{"objective": "v", "num_classes": 3, "norm": "rmsnorm", "qk_norm": false}
Rows from block 5 of a small class-conditioned image diffusion model, named by matrix and row number. Rows with one number belong to one neuron. Each number is 500 + 25 x the weight over its row's rms, rounded and kept within 0 to 999. All counts start at 0. Numbers have three digits each.
After each neuron's rows are labels from the 100 images, of 14976 (inputs lightly noised), where the neuron reaches its largest size: "top examples" is what is common among them. Only what is clearly more common there than usual is listed. The data: telescope images of galaxies (Galaxy Zoo DECaLS).
# gate: MLP gate (model.blocks.5.mlp.gate.weight, 768x192), inputs 0-95
# fc1: MLP up (model.blocks.5.mlp.fc1.weight, 768x192), inputs 0-95
# fc2: MLP down (model.blocks.5.mlp.fc2.weight, 192x768, transposed), outputs 0-95

gate.464:539553534512510457509507501490480499515531481490469450485524529465449510479524516491509466467515500452487473441488466486545492469529504450524521495535538481502486516493519523513508485502509492552485537481476521468507468497521533474474501494538502499482502473545515495499533491485477506509
fc1.464:540551504463521485510487507506487547507519455484506484465506513465474534475492508480501442519511458442452470505441487520492490464514492472515510494495517445459523519503520502492470499521518466556478508476534496470488490494493520497494497494479509494505496479533515470495539494487484469471
fc2.464:502437498473483498494512485519546496503485518512530496508478456500554509512525469533516531493484538541557513504523487526469495527481532531485480521504456519493514470506449469474490490500476531452489443491462478508473490505506481498522458497469479499503521545455494491505506481493513519503
top examples: edge-on disk: no; spiral arms: yes; bar: no

gate.20:515499487498485470490593522518520566498512486499490527493496507487499497459519504476458485479476504525494457546498525513499500505468554496492484540456454515483499490496511512472492514476459536498488523475471485488507487517527518455518478480510479515490481524529465529490498510454474526476
fc1.20:519482519478521537475473475488523478513446476492518468473509476494512479507455510540554482461539498498521533520505496490505469483505470517500484459538552502508536525503479457492525497521493467534507467526503535502475491494499509469512516534488520492527505508477506509451524512524488513459
fc2.20:486508482516502487510531498526477530471527499523480519518520519522501522493559488456452485489479511522501468471504502508523493505478487452525487487463458498477484515491528518492486465490488523516483534504520472507543496487514476472532477506501462506494473492525500525491485509500471528476
top examples: spiral arms: yes

gate.469:513556535463512493494490469490529567551509502548501516492494507479462521524489465569548488514514506486480447525472494498505512475480531498487534478504504524524513492481481441478517500541549524511493508485483527487449453461480508456480476515524474481524524509529505464499484542530497528485
fc1.469:525509525503480531504483480491528537514455481545500487497459471525478504508540494548535508510518487473491478565462501492502545487505517487497531499491490470474517504484486435487528527513536496476507518504500520523453479488524505451481458544507442480508549507532476475496467529493510517524
fc2.469:508481466506522498523535529523507480471479526487471498521451498531494465477512494455422463482450520503497529447546500520499499522502469493515496509482525500504454530510509527515462475495460484470475456503479457523512483525511499515536504450506530514500465513502484538497535460492501471492
top examples: roundness: round

gate.211:504500508536514440536524446529526513490511485492527473497494505446495474506492538513491491488533522538481478500487459478487490527453463485490503496517510509492511505439479530496484463506486486524487510427511502459469477458522491515532541478505522519545501483497514498492482470503465509484
fc1.211:514509504474488535478483501462478461502480485484466518502490488517494484518549452500513492505494490469501537497479490533518483447532543538537515522502457492467488490557519465513530511489535493470519465549464489520491496480458481452464496543531460485511482495510492481478506554482494502503
fc2.211:494501516502495451522518487519520495483545477502521475525493514435512506496510542527482512484530509564469494498491484456529515489453481495496501490506513533519509503455490529503500494489496477523490517444525515462501485495515522521537539441505518504529513497471531473463491466512454500484
top examples: roundness: round

gate.163:533459514521504531508453528506459521538481543536529522525521523543489480510519516461512489501490450500534503484548500552466469489485536492547507490522454487498474547498522512511521517567499519509500456532494506556513497495489475462492569504521515469474501492507504520510502512454528493504
fc1.163:542547481464498463492547506492523475480470462495491466473486503517480516460498502523501527532498449529526507480516493473494561543534507469464468466533486468485548455511481510499483445513497497499520511514498467490487536519538501475511481528506493524530491516506517500473523494539512536469
fc2.163:468464545533495546503453492496507526528504514516492527516461535478502482502517475493517492484540563454475480525487529543523476487500532544550517546440527502535466533457529487490537523476476504483519489491526512507495483488495492533487511487503491492440510504508494501546501525504473523538
top examples: shape: star or artifact

gate.119:505510485505493480494484469490465520517497495473476484482475476501474469516532486447468503488481539504481495501502492523481494501523464512515516482508529485504529515510478511542491528506467538466526470459449454504500517457483502532499475480508476510495493519511503512512515548460503502481
fc1.119:465495527487513516491515531509518494453507504542519490510528505492507521486474498562560497498512486469531498503479502494500486481485542475466482513491493513493478464467528464444516470504537477555455512541527533506493483545530523480454505508495526477502535513484500484521483450546498487497
fc2.119:518505482501507464490476495495470523494470499457469457483516490492484470538524491429465481495488511486486469495521508522449498510554482512498481475500518440493521489489497508482518549480459521488502508480470455488510512467521484550502494477495457527485525510522493517489504505473508465492
top examples: roundness: round

gate.228:537496499518550518525524499489476487535530491486528505521434525485513519472506576544500524465481536503507519504489470495529459502472474509523492539521535490504476477526562500517509483555476493483493469497481489500506478482495514508458540501515526498493492461488492480493487494498492509478
fc1.228:523500504493522506552512545526461520487532479521440545471556475476476519506500475480539478519482462473519484476518553518480544520532520455503514497486515487506505465518531500491533470461490477520534490493548560494446514556524482464544517507488486523498542504516504493492478460498519490506
fc2.228:535462475506495495499509489483502463507447509493533457521445526454492539530530545495488523479500532494504510473494499463523470509441508487509494479526495535493520481535514511501511489548503514503486484515433456516510472465501542521468549491485514466491433486510480518492519550501486483503
top examples: roundness: round

gate.411:517488459506474504520503543503499490532506488509512470496491450487507532491476524476519516490489504479539524530525564505485530507512466484500496452533521514529541529471470526535529519508454483484509555539512530454539518457466520532525510511530464472515485464505509497448504505494486552486
fc1.411:477514527471546503481496462503495511474498520485489537504506530507494480502520474528472496508500492511473468451470437503487477494481528527496510528461470493477457501517514480467468486506541517498496447470474500549458495545529468465501502482474524530476518547500503488564495502508502449517
fc2.411:544496451498478481534507504462491529511487490532488478523492466518515532485475531477528533482515487522524518553496553500457521507492461495506514447525522507497521508470489503535511534523469511495514570540508545467514507467498497521506490559528472485502486482512499482465512528483494558481
top examples: spiral arms: yes

gate.541:496488508477498510502517528526494528465522531430490488476534495532521519460505515525522503516504489487547517477519476496486457499506475529503512516461490502513454485460491488530530509493527495502530505550510488465511490511516513527482557536517450500523486497532507498521503525504479473458
fc1.541:507506521490490478478476496519470494531477473549458485529467498485483478489509505512501516494508513493483491497482512498528529517535524475490453477530523467488562497561512481521458482513464506492480467463504500529473490496524483477520446443488556512506514469475512470482490466467516482546
fc2.541:495509451493498489520513520528517507451517506425474497503511512526492533482480532479497470518486485504518499506519505481481474502472470515504544488519454536511447510472499536491503527478544502503518507537517481466531508514494509542481524556489438486529486504548515534486504530521488504452
top examples: spiral arms: yes

gate.130:531501457534489477480510449472485496477527446504483538536449539497463521520569570543490525528517518482516488453507486502467449479464451483508474529532483480493464495508485497500491523495519463529486485506494507483464511478486511484501551497502530525509454468512458494514530544488465513491
fc1.130:489484505499514525464526498491498509524502533509498500519557465519528489508444457487510498503478515498481538515512505512514475508512532522502536531495500527502521493518511464487486503452487518525493505476505496477523436515531500509499487484499478480488510487472523518435514528495526488533
fc2.130:496501524517484475531470494533495487480515436504490514504456539501471516498543546504509504495539502494513459496490486492467515486458468477478475475501494459513492490484491526506502484530502492494493508498497501494469576478478495477494521517501511525514489502530494497574494477491475503468
top examples: shape: star or artifact

gate.262:551524512460483519500506534469542506518475491471519467470502496531527520516499488467502528494514452529483518486546486541551475459486481491505494491512489488527515526477513514504479449482511477499498455491503469497516498439481517524507495542509526484503499492499485525503482491514469511497
fc1.262:483438486543473505543474474524526478471554514500511507500444533478513530503510490502514463451487498492491485500469536502478519497473519498511506506466500517489491529471495462522501521518531498530480515454489497519506496468472498476477480483487508489490461505493495509457470547469530501511
fc2.262:474536540449496519495543481496483488508480494514494481483533436553491482498524507522505505540458495493530525489515499473487481523513476494493463469517504511441516504559489551487507504497489502469513489556504492488490536535526520485488473484544501499504518512511509491559554465543505484481
top examples: edge-on disk: no; spiral arms: yes

gate.203:471484502496500554531454462517487546463491501495453509441470485482510518484502494494498491464484512517499516482486509507524513556503461523504533476496513503466519509470516507515461537465514488505515533487491473515504477471493509512495514524505494469509451517534491504529469523519520504456
fc1.203:544489515467496515491499472521507493478475478526496483554488517513515488492496501485497520500483480519505505517503515508522530469537484517499514444527531491507475503485459481511464463501535462472522532488496511535535446515446494505524503537532494532573479472475490492515473490527439508533
fc2.203:495540495540482469480503493469491473505509514496517518450548492537468484489524504527450499505523550466471531517524485502482468479507481493502485562469506497522513554549481516492534539521481497505498525498519486469481534472519487482517487473501497509464530513533509537481505498479515496497
top examples: shape: star or artifact

gate.201:507507472490513504554491482506493496496507521503496506471553494486542439516520483460459486520474502518497509479505465497494489460487500483506520458498482498529505488470498485484509471504501476474481494512536491539483510528480488481512465528499468464491516515472511490542497483524471483514
fc1.201:550510549444518472506515492483526512491493483504470494463509497468520463497523508445444471482516498491477485498489517530455482511479512522492518506494519488555474521493466470524485499518480520506509527450549475489471496531480497493488457521508496502485482486437525539530515509473469475544
fc2.201:478492458537488492470469536493479518515470543503529508506473517562425532519515489522524519496506501506523496519522530480519545556489507507486474502491458518494519476528518513485544493462443508515478502532499493514520508513515529484536489473533507511499513501539519489485483509520527457488
top examples: edge-on disk: no; shape: featured or disk; spiral arms: yes

gate.720:535506476492533475464492491457528510464510499521505519488456517448499487499479506493461508522476492455503475512485524513517539521521488493499517465482514501456458517513489505466478504478487510438484509450454461466522512515527508509498517489442479537476501501465467518536494522488496508506
fc1.720:514488545496487506553505464483505508526514470480511472538495486477517493468523458446535513482466571482510493479482524549508524521498478536504482536521532515503522529478441505508488528546517510510495503502500534503536491470480481468460498514527482484488477507487465517527494484481533529510
fc2.720:496526466486544510453498512455483481458524511496527527495491528533524452467500538519491486528504463479481493507491495481504486523515494489482523446524502458463445479472495501495491527455481495444494487475471462487486495497507497497518487507448495537493541494506495494482504552493481489509
top examples: roundness: round

gate.279:533533484459510482536472478527503542479523458495469444495483550512463513496490524447501503496474503486465478472470479484529518522546527468479489499469514511498492519458531521520516519504514498536516516495484479499524482461520493502500483540512488470474496421524465517503497543472498513510
fc1.279:541539482451501482525457500537494542490527457487455462501494532496478506485488516453498517526462473464463494484458505496517500512532503455483507488477495501508527511486553541492512535483504498522510523481501481494491473483561499488508479534503500470456497438526477506490497545466483500511
fc2.279:475472509521499511472531483507531465525479495525536505510502466460532503479517463566497508506507543527552551505525496520470469505490515490533488538527497486468497506519468478481472453491491518457468473507484501503473490508490506489539466459459497509527505552491535471517513463495488525506
top examples: roundness: cigar-shaped

gate.764:516535516501498489518463518480477475520525474506539521493522511510518514517531448474489473469495529502519462569504467494504540469505522521450498481493506480552534510469475534495501501459504491487494483473509486473515493515491478525478471452554506489476527547483482490466509517496491540489
fc1.764:495497513489461539525517481509531505469470508501494507491510514496493518468508522499490521530500496464506560452474504499518457497463494461475523469500502516509512493526505475475526515547473525543523512485440516497503491454477508505495509499466499492510540463504536518542501498477462515450
fc2.764:503520495532542469497488516492489463494511481502514477502519476496517485523527492500507456480474501520492423546507496502499530479536520521489490481477538473531488519470481507524476523435551485477490494507533428502517484529527491513514480471534520510489459548468468462485484526505503490502
top examples: roundness: round

gate.388:524469482540479538529478485506470524475533527496494496487503509524510492506546556498492498549526456545500467475483493517496489493517519495494494497509487503508443516500497522509498494485487521477529506513532515500472499523464469492448485485561536492501496488503484476510464503525507502529
fc1.388:525476483550498566511509481517465512462539514495497500497479501499505477495524573488520487522538461518473514428489467500488526497477500484529521488499505496539458478451493533473465486484489502460485516500475483499467484514484490557465500516516531522487501502515491524515482488520525509508
fc2.388:492534515472511463491494544496513489543486492481501476508516524475464521515483460508506505453490519487520491559532517505502485487515506494480514517498487500496552490545493469538526542504533494539488488513499512502518511473491532430521506506480467478523501521503485496505506542473466507472
top examples: edge-on disk: no; spiral arms: yes; bulge size: small

gate.89:504477479498496472487523485511491479477463514501497462516491496536520517502494560543474505504466497512471545532488515501469449448508491519479486484497500520546505497492463520500505522470522512478498480487489532476445475518514465522495502499487457492446467501495470525518479500457522456518
fc1.89:483488503503457506494500519507487527550490490543476531505487519482468426515488472521508507453496513521504483482499489515551480491475498523516535525488507495466459505568503501505526509480518522547500508469532464516522483512518481522483464521480512492487488516473489490484524491570492506491
fc2.89:533470477506538449500529490492505458491433522455511508483504494521517537477494534515472503522466497474470532500462522509470498490508476515509483503499490505548515499460511513530515499485489491487500485528497542465483521494502510546523521489508477522488460509501480514524465485441529495513
top examples: shape: star or artifact

gate.483:454492483509489552526484513472492507537479555509524509488489468481450492495487513470511517504523448463489534484522512504498482515477507478509535514508472514521482433498511536492521539503487517451514450483489480533527476513506498489483502452482470506525491495474543467455508520508504511521
fc1.483:530486507491522453507484481507481526474528483509502484492502529491517507443487499515483468525445529522502491499495490489514518515522443493433507481490546542434499515481455512485503461517493498542477546502475500471505503507458470522551490551459505462481491527535442546528489521481502480505
fc2.483:483470486500496548484474528540495464518496523531526541536505486480464520483475475468515533477505489463539495495531543502469499525484532502532513514477513499507501506495484485502577552476504553486534511495492440498478455517530474511463445441494453501496493497505535488466482492502507496454
top examples: roundness: cigar-shaped

gate.343:484504548529451488516457518501527468547508509508501527517536494499523468447515519476477506466520491502495465504501459500496466515493489500476521504510527556501467504506481516492519525484507486496525510447568466529502456498476476468471536526526508514514452476467496491499519502510513458499
fc1.343:519479541522463511513457496500512478528508480511489529511550489510517460474529545504473542494488500513486462523522462501454471522518500506490515507498520553513455517526482527524510550489506496451531503459581449532528509499476477486483533535533502516512459482463494495480528480470507474473
fc2.343:510507462483547511500545471510480510467507487470508472481493525469497548535489462499507492514487521524499544469502522506527509488482483500536465529467466453502517500465495476518479466525502508534480506510431532483504548480508512529522478449471510473494562510526512480514481515498524533499
top examples: shape: star or artifact

gate.160:488493480528523482483464525474500533510496506481470484491501456491491502505512496540497507517502506525525517464478522530482494547476491506481474464487474483489494493531491490479505517481507526491511521555543499484460514492550514522535469509475504516491514542504544484522541511543507516545
fc1.160:521513524536463550483491507481477467514486497518522491509504484477495490519518467490485442446494501480491513508465468482487521466507501484494520451540516492517528472500517529502496537538549485525476506500526464534540486503477456475533478473490475497495498445468507487449469523496447509492
fc2.160:468528481488561493500493493507498533483501499486495473473521489518545507499493481570537544525494529556509546475504516544478498511469478507526482493510469498471478514493499487525504530475503542504507532514513537484467515525522493527496451484457530544493522538489529494480506458487536537512
top examples: edge-on disk: yes

gate.47:521486493508481504482481475505486494508488524499553506469498492460481523532542498483496508517501485503477494495419520510516500504484498529492520491464504533508521477504490510541484469524556489454479488493477537440502522455517497503436472486492506536474463491514510505492517470475518472468
fc1.47:521468518483512511511554481542499490462545502520496470477487512501500497508520555556501519501508516502539488486536485473528520498502498480470450513541489472510468512458530489532577498547445476506500508474489464518511468508487499495536465466499528479545508477511464514489488504515501514492
fc2.47:489472509528494500468469466489507477515468482505535497476479494476499528515491493467509508510477482501472498495475517507506497527503471511473558462436511502486527463510489480496474525505556494488480504504497512500483530485489491487461473493497504537462496503526506493523479461480474479493
top examples: edge-on disk: no; spiral arms: yes

gate.623:447508492495450474471483510551513477481486484508495483467493493477490495549507512462501508485520550535508477479506442532482525511519514505508477453493511483514568476546502511496513509489516485540507500479490498479500502507539475520506451507490547476447460496524512542491467469494507487495
fc1.623:552458508518522531518500489476482512533526483485519505508507508525533501471516470519477480509464469462515514542513526496504474495455506517519488533516491508509476505460526497503472478505483530486495492509487541529504528514504527498493574508489464504503539469480496481526514504502498496507
fc2.623:473493455490482494499539496575525492475496467507470501522488461484489502545505503449449493471519499527493493439515473494464494495529515479508524493523523472448561462520474517521543523498505481508524517484526461504526492498504475537478451519507533510469493515528500504467465488475477483471
top examples: roundness: cigar-shaped; edge-on disk: yes

gate.663:482536476496486486481475522524468494548539547547509524547508523482493547490486518464481491507473509496509511533482481466525487496490463458488519463515470517489514466495480486480490468497528506533495510501464436503492485487490465524512437478501477486475496513533543513506497525481516476463
fc1.663:515480488495511455473474471506529493513510543514505504508483520488485531481473492454512512505489533514535478500532493519507471510484500460521502507495456501469532507518508505465478461474504514525487523514467461503463493527488508481472448490465508491488462465516533502507478513534478481477
fc2.663:530531517500519502491522514499535468471483483451500480534523514523528476456510529482510522512500481460493451493510549516505550514479503527489491488497514514499458477551493478504474500519518531479512507482533520487538532495506513522498533543499519520534494469509504514490469462501522513492
top examples: roundness: cigar-shaped; edge-on disk: yes

gate.356:490527515527470485551518521478471509531548472477468498491540473511494457493496501516492520515505492527505524519512525506564447514460479528481523531519546478495493516498461471472475501498510529505499473551518508463515453477489489501537516502511470517520513477525483474493508518549507470482
fc1.356:483547490497480491513524526502457486528488495510492515508514495519493485498482503513488499520505472578526534521500493496559507504461469548483470508566496462480487536520448500456516464512521529490534452490491530479476474509472493504544519465522475520534523497490480489463518507491487509492
fc2.356:544457460486511513476466430505500525477498532524545526502510535475508522500499505498500492471501549451490474457495488485418521469525525473510495474475473506517479461482507516536507502512487472496500539482500470511489535507529502488487445525487538488500491505492509550507492453505511495476
top examples: roundness: cigar-shaped

gate.459:548541493510472496495541501483525510467522525463476500509457523529510521478471567480487479536512479493525542489496500480511482524480472538509500504463505498514487496522520493523517472507460475466514503516527458508514540511465519518532469490484525512471524498494452521549535500492513510536
fc1.459:557549488483491522507517505461507499504513510464502529539459501506528514475473575478482480523539513495487536496490495499498489522505475524480494512487538521504502484531521486514511471512460496508515472479547478501488541502487499525549496503512505540463521464501478530533500479455512452509
fc2.459:460464515485527495489476481509514530514461487528496500463533444465503491519526413543525517443489495535531469507519507505488536485524538489497486491520458490519501509487485487451484512536516487516491504513473511491497452489513479506449512492506502490533508514485515454515467490517485521468
top examples: roundness: cigar-shaped

gate.550:466472484514536517561512524486486528541451479527482502547471493517507467538537473506501537516486497519504519494530497497492502518488489492502492484490477482494524502479534469494497525471536518490475482529467529546508487517514520454441508557512543530524469487491506507483505456512445477477
fc1.550:488497499500538510531483530442483487493471452527481538526489486496513445531512463497472545514470473487510508504483489501506498500508506474475502484474477492473519498491540451477512522465575461518513504529482507504470522529506493506438540507519511498492506476467484510479518465520482511467
fc2.550:518499478477471513477462468507481452516512508471522493483506495511500525472451514497537482482487517492500516477492517490486520517512524503533519504508506486481463498525464539525482471551471498512489472471522479498535516488493513519530496506464468470462505492522480487497507501493516511493
top examples: edge-on disk: no; spiral arms: yes

gate.149:531508511478515497527439483535463525485517470479484515481470467505481459532492518498442494491532486531527480453492458459537513481528528525507510538553517533476510518481489460491514511531451475515513541495525560503486468528518514497483503496532507480500493484533522488460491505515505533519
fc1.149:514482491473491490510457494484455519439462501545499510470504494493482492530506479466468501510529470526539529469512453507513520493512524547528507518541511490499516505528480489451522503533456490500532507507492547523521523526523538470482493504540510511516503462562543476459528469485527524521
fc2.149:499503480536499516490529530468532483560532507469510481518513508514506480458487521524543497500460528455473484508487560511459486508484511478479509475454496493510488499516509513522465493472525507496460455522478442492498495467473481497509502490461503489475490528447472506553504514508459457489
top examples: shape: featured or disk; edge-on disk: no; spiral arms: yes

gate.585:503518458516503527536440548510533501468466505508471489512510520498484488473515507504522484466457481508501504491465477493467492519530496498493491475500545481468507509465475465492506532553541518540496472497507501505483519495485482487498483466487465515519520478502484497453485511503533506443
fc1.585:472463498462512496470508490515476507492502504541523509473505518553519452467454514509483500474474495468472479529492513565552474463503498516500506470493495499520518498503438483524490501513511515537442527503483468514496467473544493495516470508482497549517547524503480506496486481448483458503
fc2.585:495480496494517507457578489501508516511475476499552514524522499548468543534458508490485453524487525487498511457497520489464497480487515497512538527518503475529492462516528485474482480486508553492508489507470483476483519545529476495533511512520500502489523507480477508600489524516491465484
top examples: bulge size: small

gate.81:514514499524558529481509479439457545477487533479508506473507513526499524495495533449499504497491514524496485513519452488495498517507499523483519505470457538539524489519469472465475478504498464492471487510527502461527521493510486460469521460508484525490514526468449528473502518500493527511
fc1.81:496479512531472442506519532526489502487522449532501497532533492519510470488490465547524484467518510466526498503471517525508511520493467471506462486476538517483506520475525516549493487502473536503526509511466460504499497529480523491513453559488495470500450497519522496502465490530502504432
fc2.81:515511510495534547480505486487492522506473541469516481470487492466504552468475517471465518520475483499503495497554481485490506490511525533497520501512434517523509498547509497428509528494528460504469463494532514518498508485500481499492556438513492523528518518480478473506530496480500506538
top examples: bar: no

gate.362:549504501545530520513481512468500494476499454482458479516473460483464504490488519507544516494510508497549515487501529514513502453453483545522507491476483483485457513505523520491528489478489447493520456499461461453533494510465505489525491496485507507528508541485460529502531527532462497500
fc1.362:487492500476463460475537447552505507494492485518503537486519473541525507522499464467516463513503505499495499546503469466502488560544483509493469512535520499490507500480495485461470507545534527537467495506540520536491478497527511476500502527509522533508509510481509499520495497483515507526
fc2.362:517496454550503500526498527478501480492488499517490499523459489489495477486503561490510520525498504500507505454505510514509518447459471534495533501489488476504478505502527524490517505479517482515515479473443496483526495478469500519507478471515515497474498498477478547504517529518499470465
top examples: roundness: round

gate.575:477485496512489487522490484493487513474442524491525498479480461477476516463530501426464559482522494520458523492495515485487504501518534467534506487514510510496523477477458518481490513507510476487475509491489515506502511530484521507479469484486499493539485482540482502504483507520506486502
fc1.575:511502515477489517489436471522533489460520542467515544507497481479498476503500481481515546513536492508501489511502514545489530493541509478497496470533510537507465463487535478514470435490511483512508495497507503484508495513508502489531482497487492523525522475492433525480486463514523472488
fc2.575:493487465527486507499504486476512501474488532507520492481470504489514529509554513473481513471528495515483529494509511487475467486518507459540498494514507526502555478478453512479494550488509497481478538495505520529533503538465530523479503471493522481551472517520497486482471520519476508512
top examples: edge-on disk: yes; roundness: cigar-shaped

gate.581:565517506519520484480541503503504477490486453508515504504503480484454480480489521548484520501542460447561502518542475511504476463514536513494516520515494459502496484522518485499539500518490515481505477542531528481484524525533500452522516532484523458492505454485463464460530476510522499528
fc1.581:479514477519497530515512510485512506516490480490503477503495494492505515523544488533519498503550544519509475521510536474527496489514487552500456447518470502525516518482536492534470506467485508510512489500474502476495502484450481496482485480481501546477480531534499491494512475487450488476
fc2.581:536490494507507467491502522501502476460476521500476502461482486487467514466491541500487507527471455480507557485513494493475490516475519485515552545502507529477465491528517516476546517542496510493508472503515480496506516535533525507509514546517472469516531466466492490488514498493536507521
top examples: bar: no

gate.18:520498561495520478502521504471508522493461493540487493507487501478532481514509511487514471486466484490529531496499562513517473500495491524506523494475499530471465516464531515445481483473472472546509515490480548477533508528480524544490539476506468499510548536497465499503525494460505531506
fc1.18:494538472492475484503508519498506513494469554527517540471484509505492478463506501523518499532487501492475457475508473525495546513500542506444482518542538492532547499532479528536562515483496531473518475520523454472510482477527498480487494531481529487463476519482509528485487534492519458477
fc2.18:486490500462523472455483493504534457485501514486482463527487536481506500494495519511512469440527524474489496476518550456476475504500485507511527512493448520490481479471483484469518447485509501516516509510506511501501499485484489538517511490479490481524520526518515479489519515483538525505
top examples: edge-on disk: no; shape: star or artifact

gate.230:466446520541507515499513463521507513475498491467492473503476518473472469539525506496510505512524487530468446567484542490497487497506502538511463497452477490523493545502496480516476523478546497496513507516524496528517456493472545552531488509485545529523491530499547508471485482475520532483
fc1.230:537499519496453518497482488497499503505525470529517518496462530479527506508469503505505449504540505472470519467545509498506483522529496520468492555476500537480487500482488489514462516513502493504545528473501525507519518465498517547512545487481538510517500519485496501533437490487517500515
fc2.230:499488496508535489476492531488439505527500502499486508475520431515489496508479513516491511480503518514491494505489498485472506472496512480526558440491484495482520462484501535498542508488477480499482464542534500472473490562536482475478523543540480455448501456469478507478557494526490503474
top examples: roundness: cigar-shaped

gate.600:529493486528510493493459474471540511487500520555503501507472503463500484511512538486557492531527492485493492444541496528496489488470487513485508520484511517436473485510480517482551469509499486538509516466504554512441504503473461503503548465551513550493498462503490489494469558464485492516
fc1.600:529515479463534528489526521530508530528483541529508507528535497548501484498485467480475489495430487540508488516535542497569514490520520522524494511477465520528537541539508507535556491535499507487540516517532495524529525519497526470525465529470505459466471506502500495489501490501507470512
fc2.600:455495523534473495519473473523506499485537460446486476469451524465520479463500508493539481512539531475489484494490454507442491539492467475470510479516519485491466478489489521473487503461506473523449472468465482445496518445513491518474516495532514530493547501503489496529497492486467544493
top examples: shape: featured or disk; edge-on disk: no; spiral arms: yes

gate.434:555459483489511528481554536451449507519463484504481508485504540490490528446451537512512521505528463477506489465512484515487486494486503523486466535491497523513514504523494446523559498504516516493492464534473512497460517490533476494475532508489516443519543496491510483527501480477522512549
fc1.434:453556508488506490525465474549550489458513507506497486506473468504505472540517468497500502458467558544525520555443516492503528508516530496540495458493506485498486490455512539501439481533481490514538535473502478513528466505473522530513492496509487550479471515507489534481489528518488472464
fc2.434:568464452519508498491531518448459525517471491495482481478507515474501508448487520499508499497507456455510484440537492491508461506507489527484496548463511504507527512541488459520544507509491538504479452491478476481457504488505495493496517515488480464516573497505502489548537489471506502564
top examples: spiral arms: yes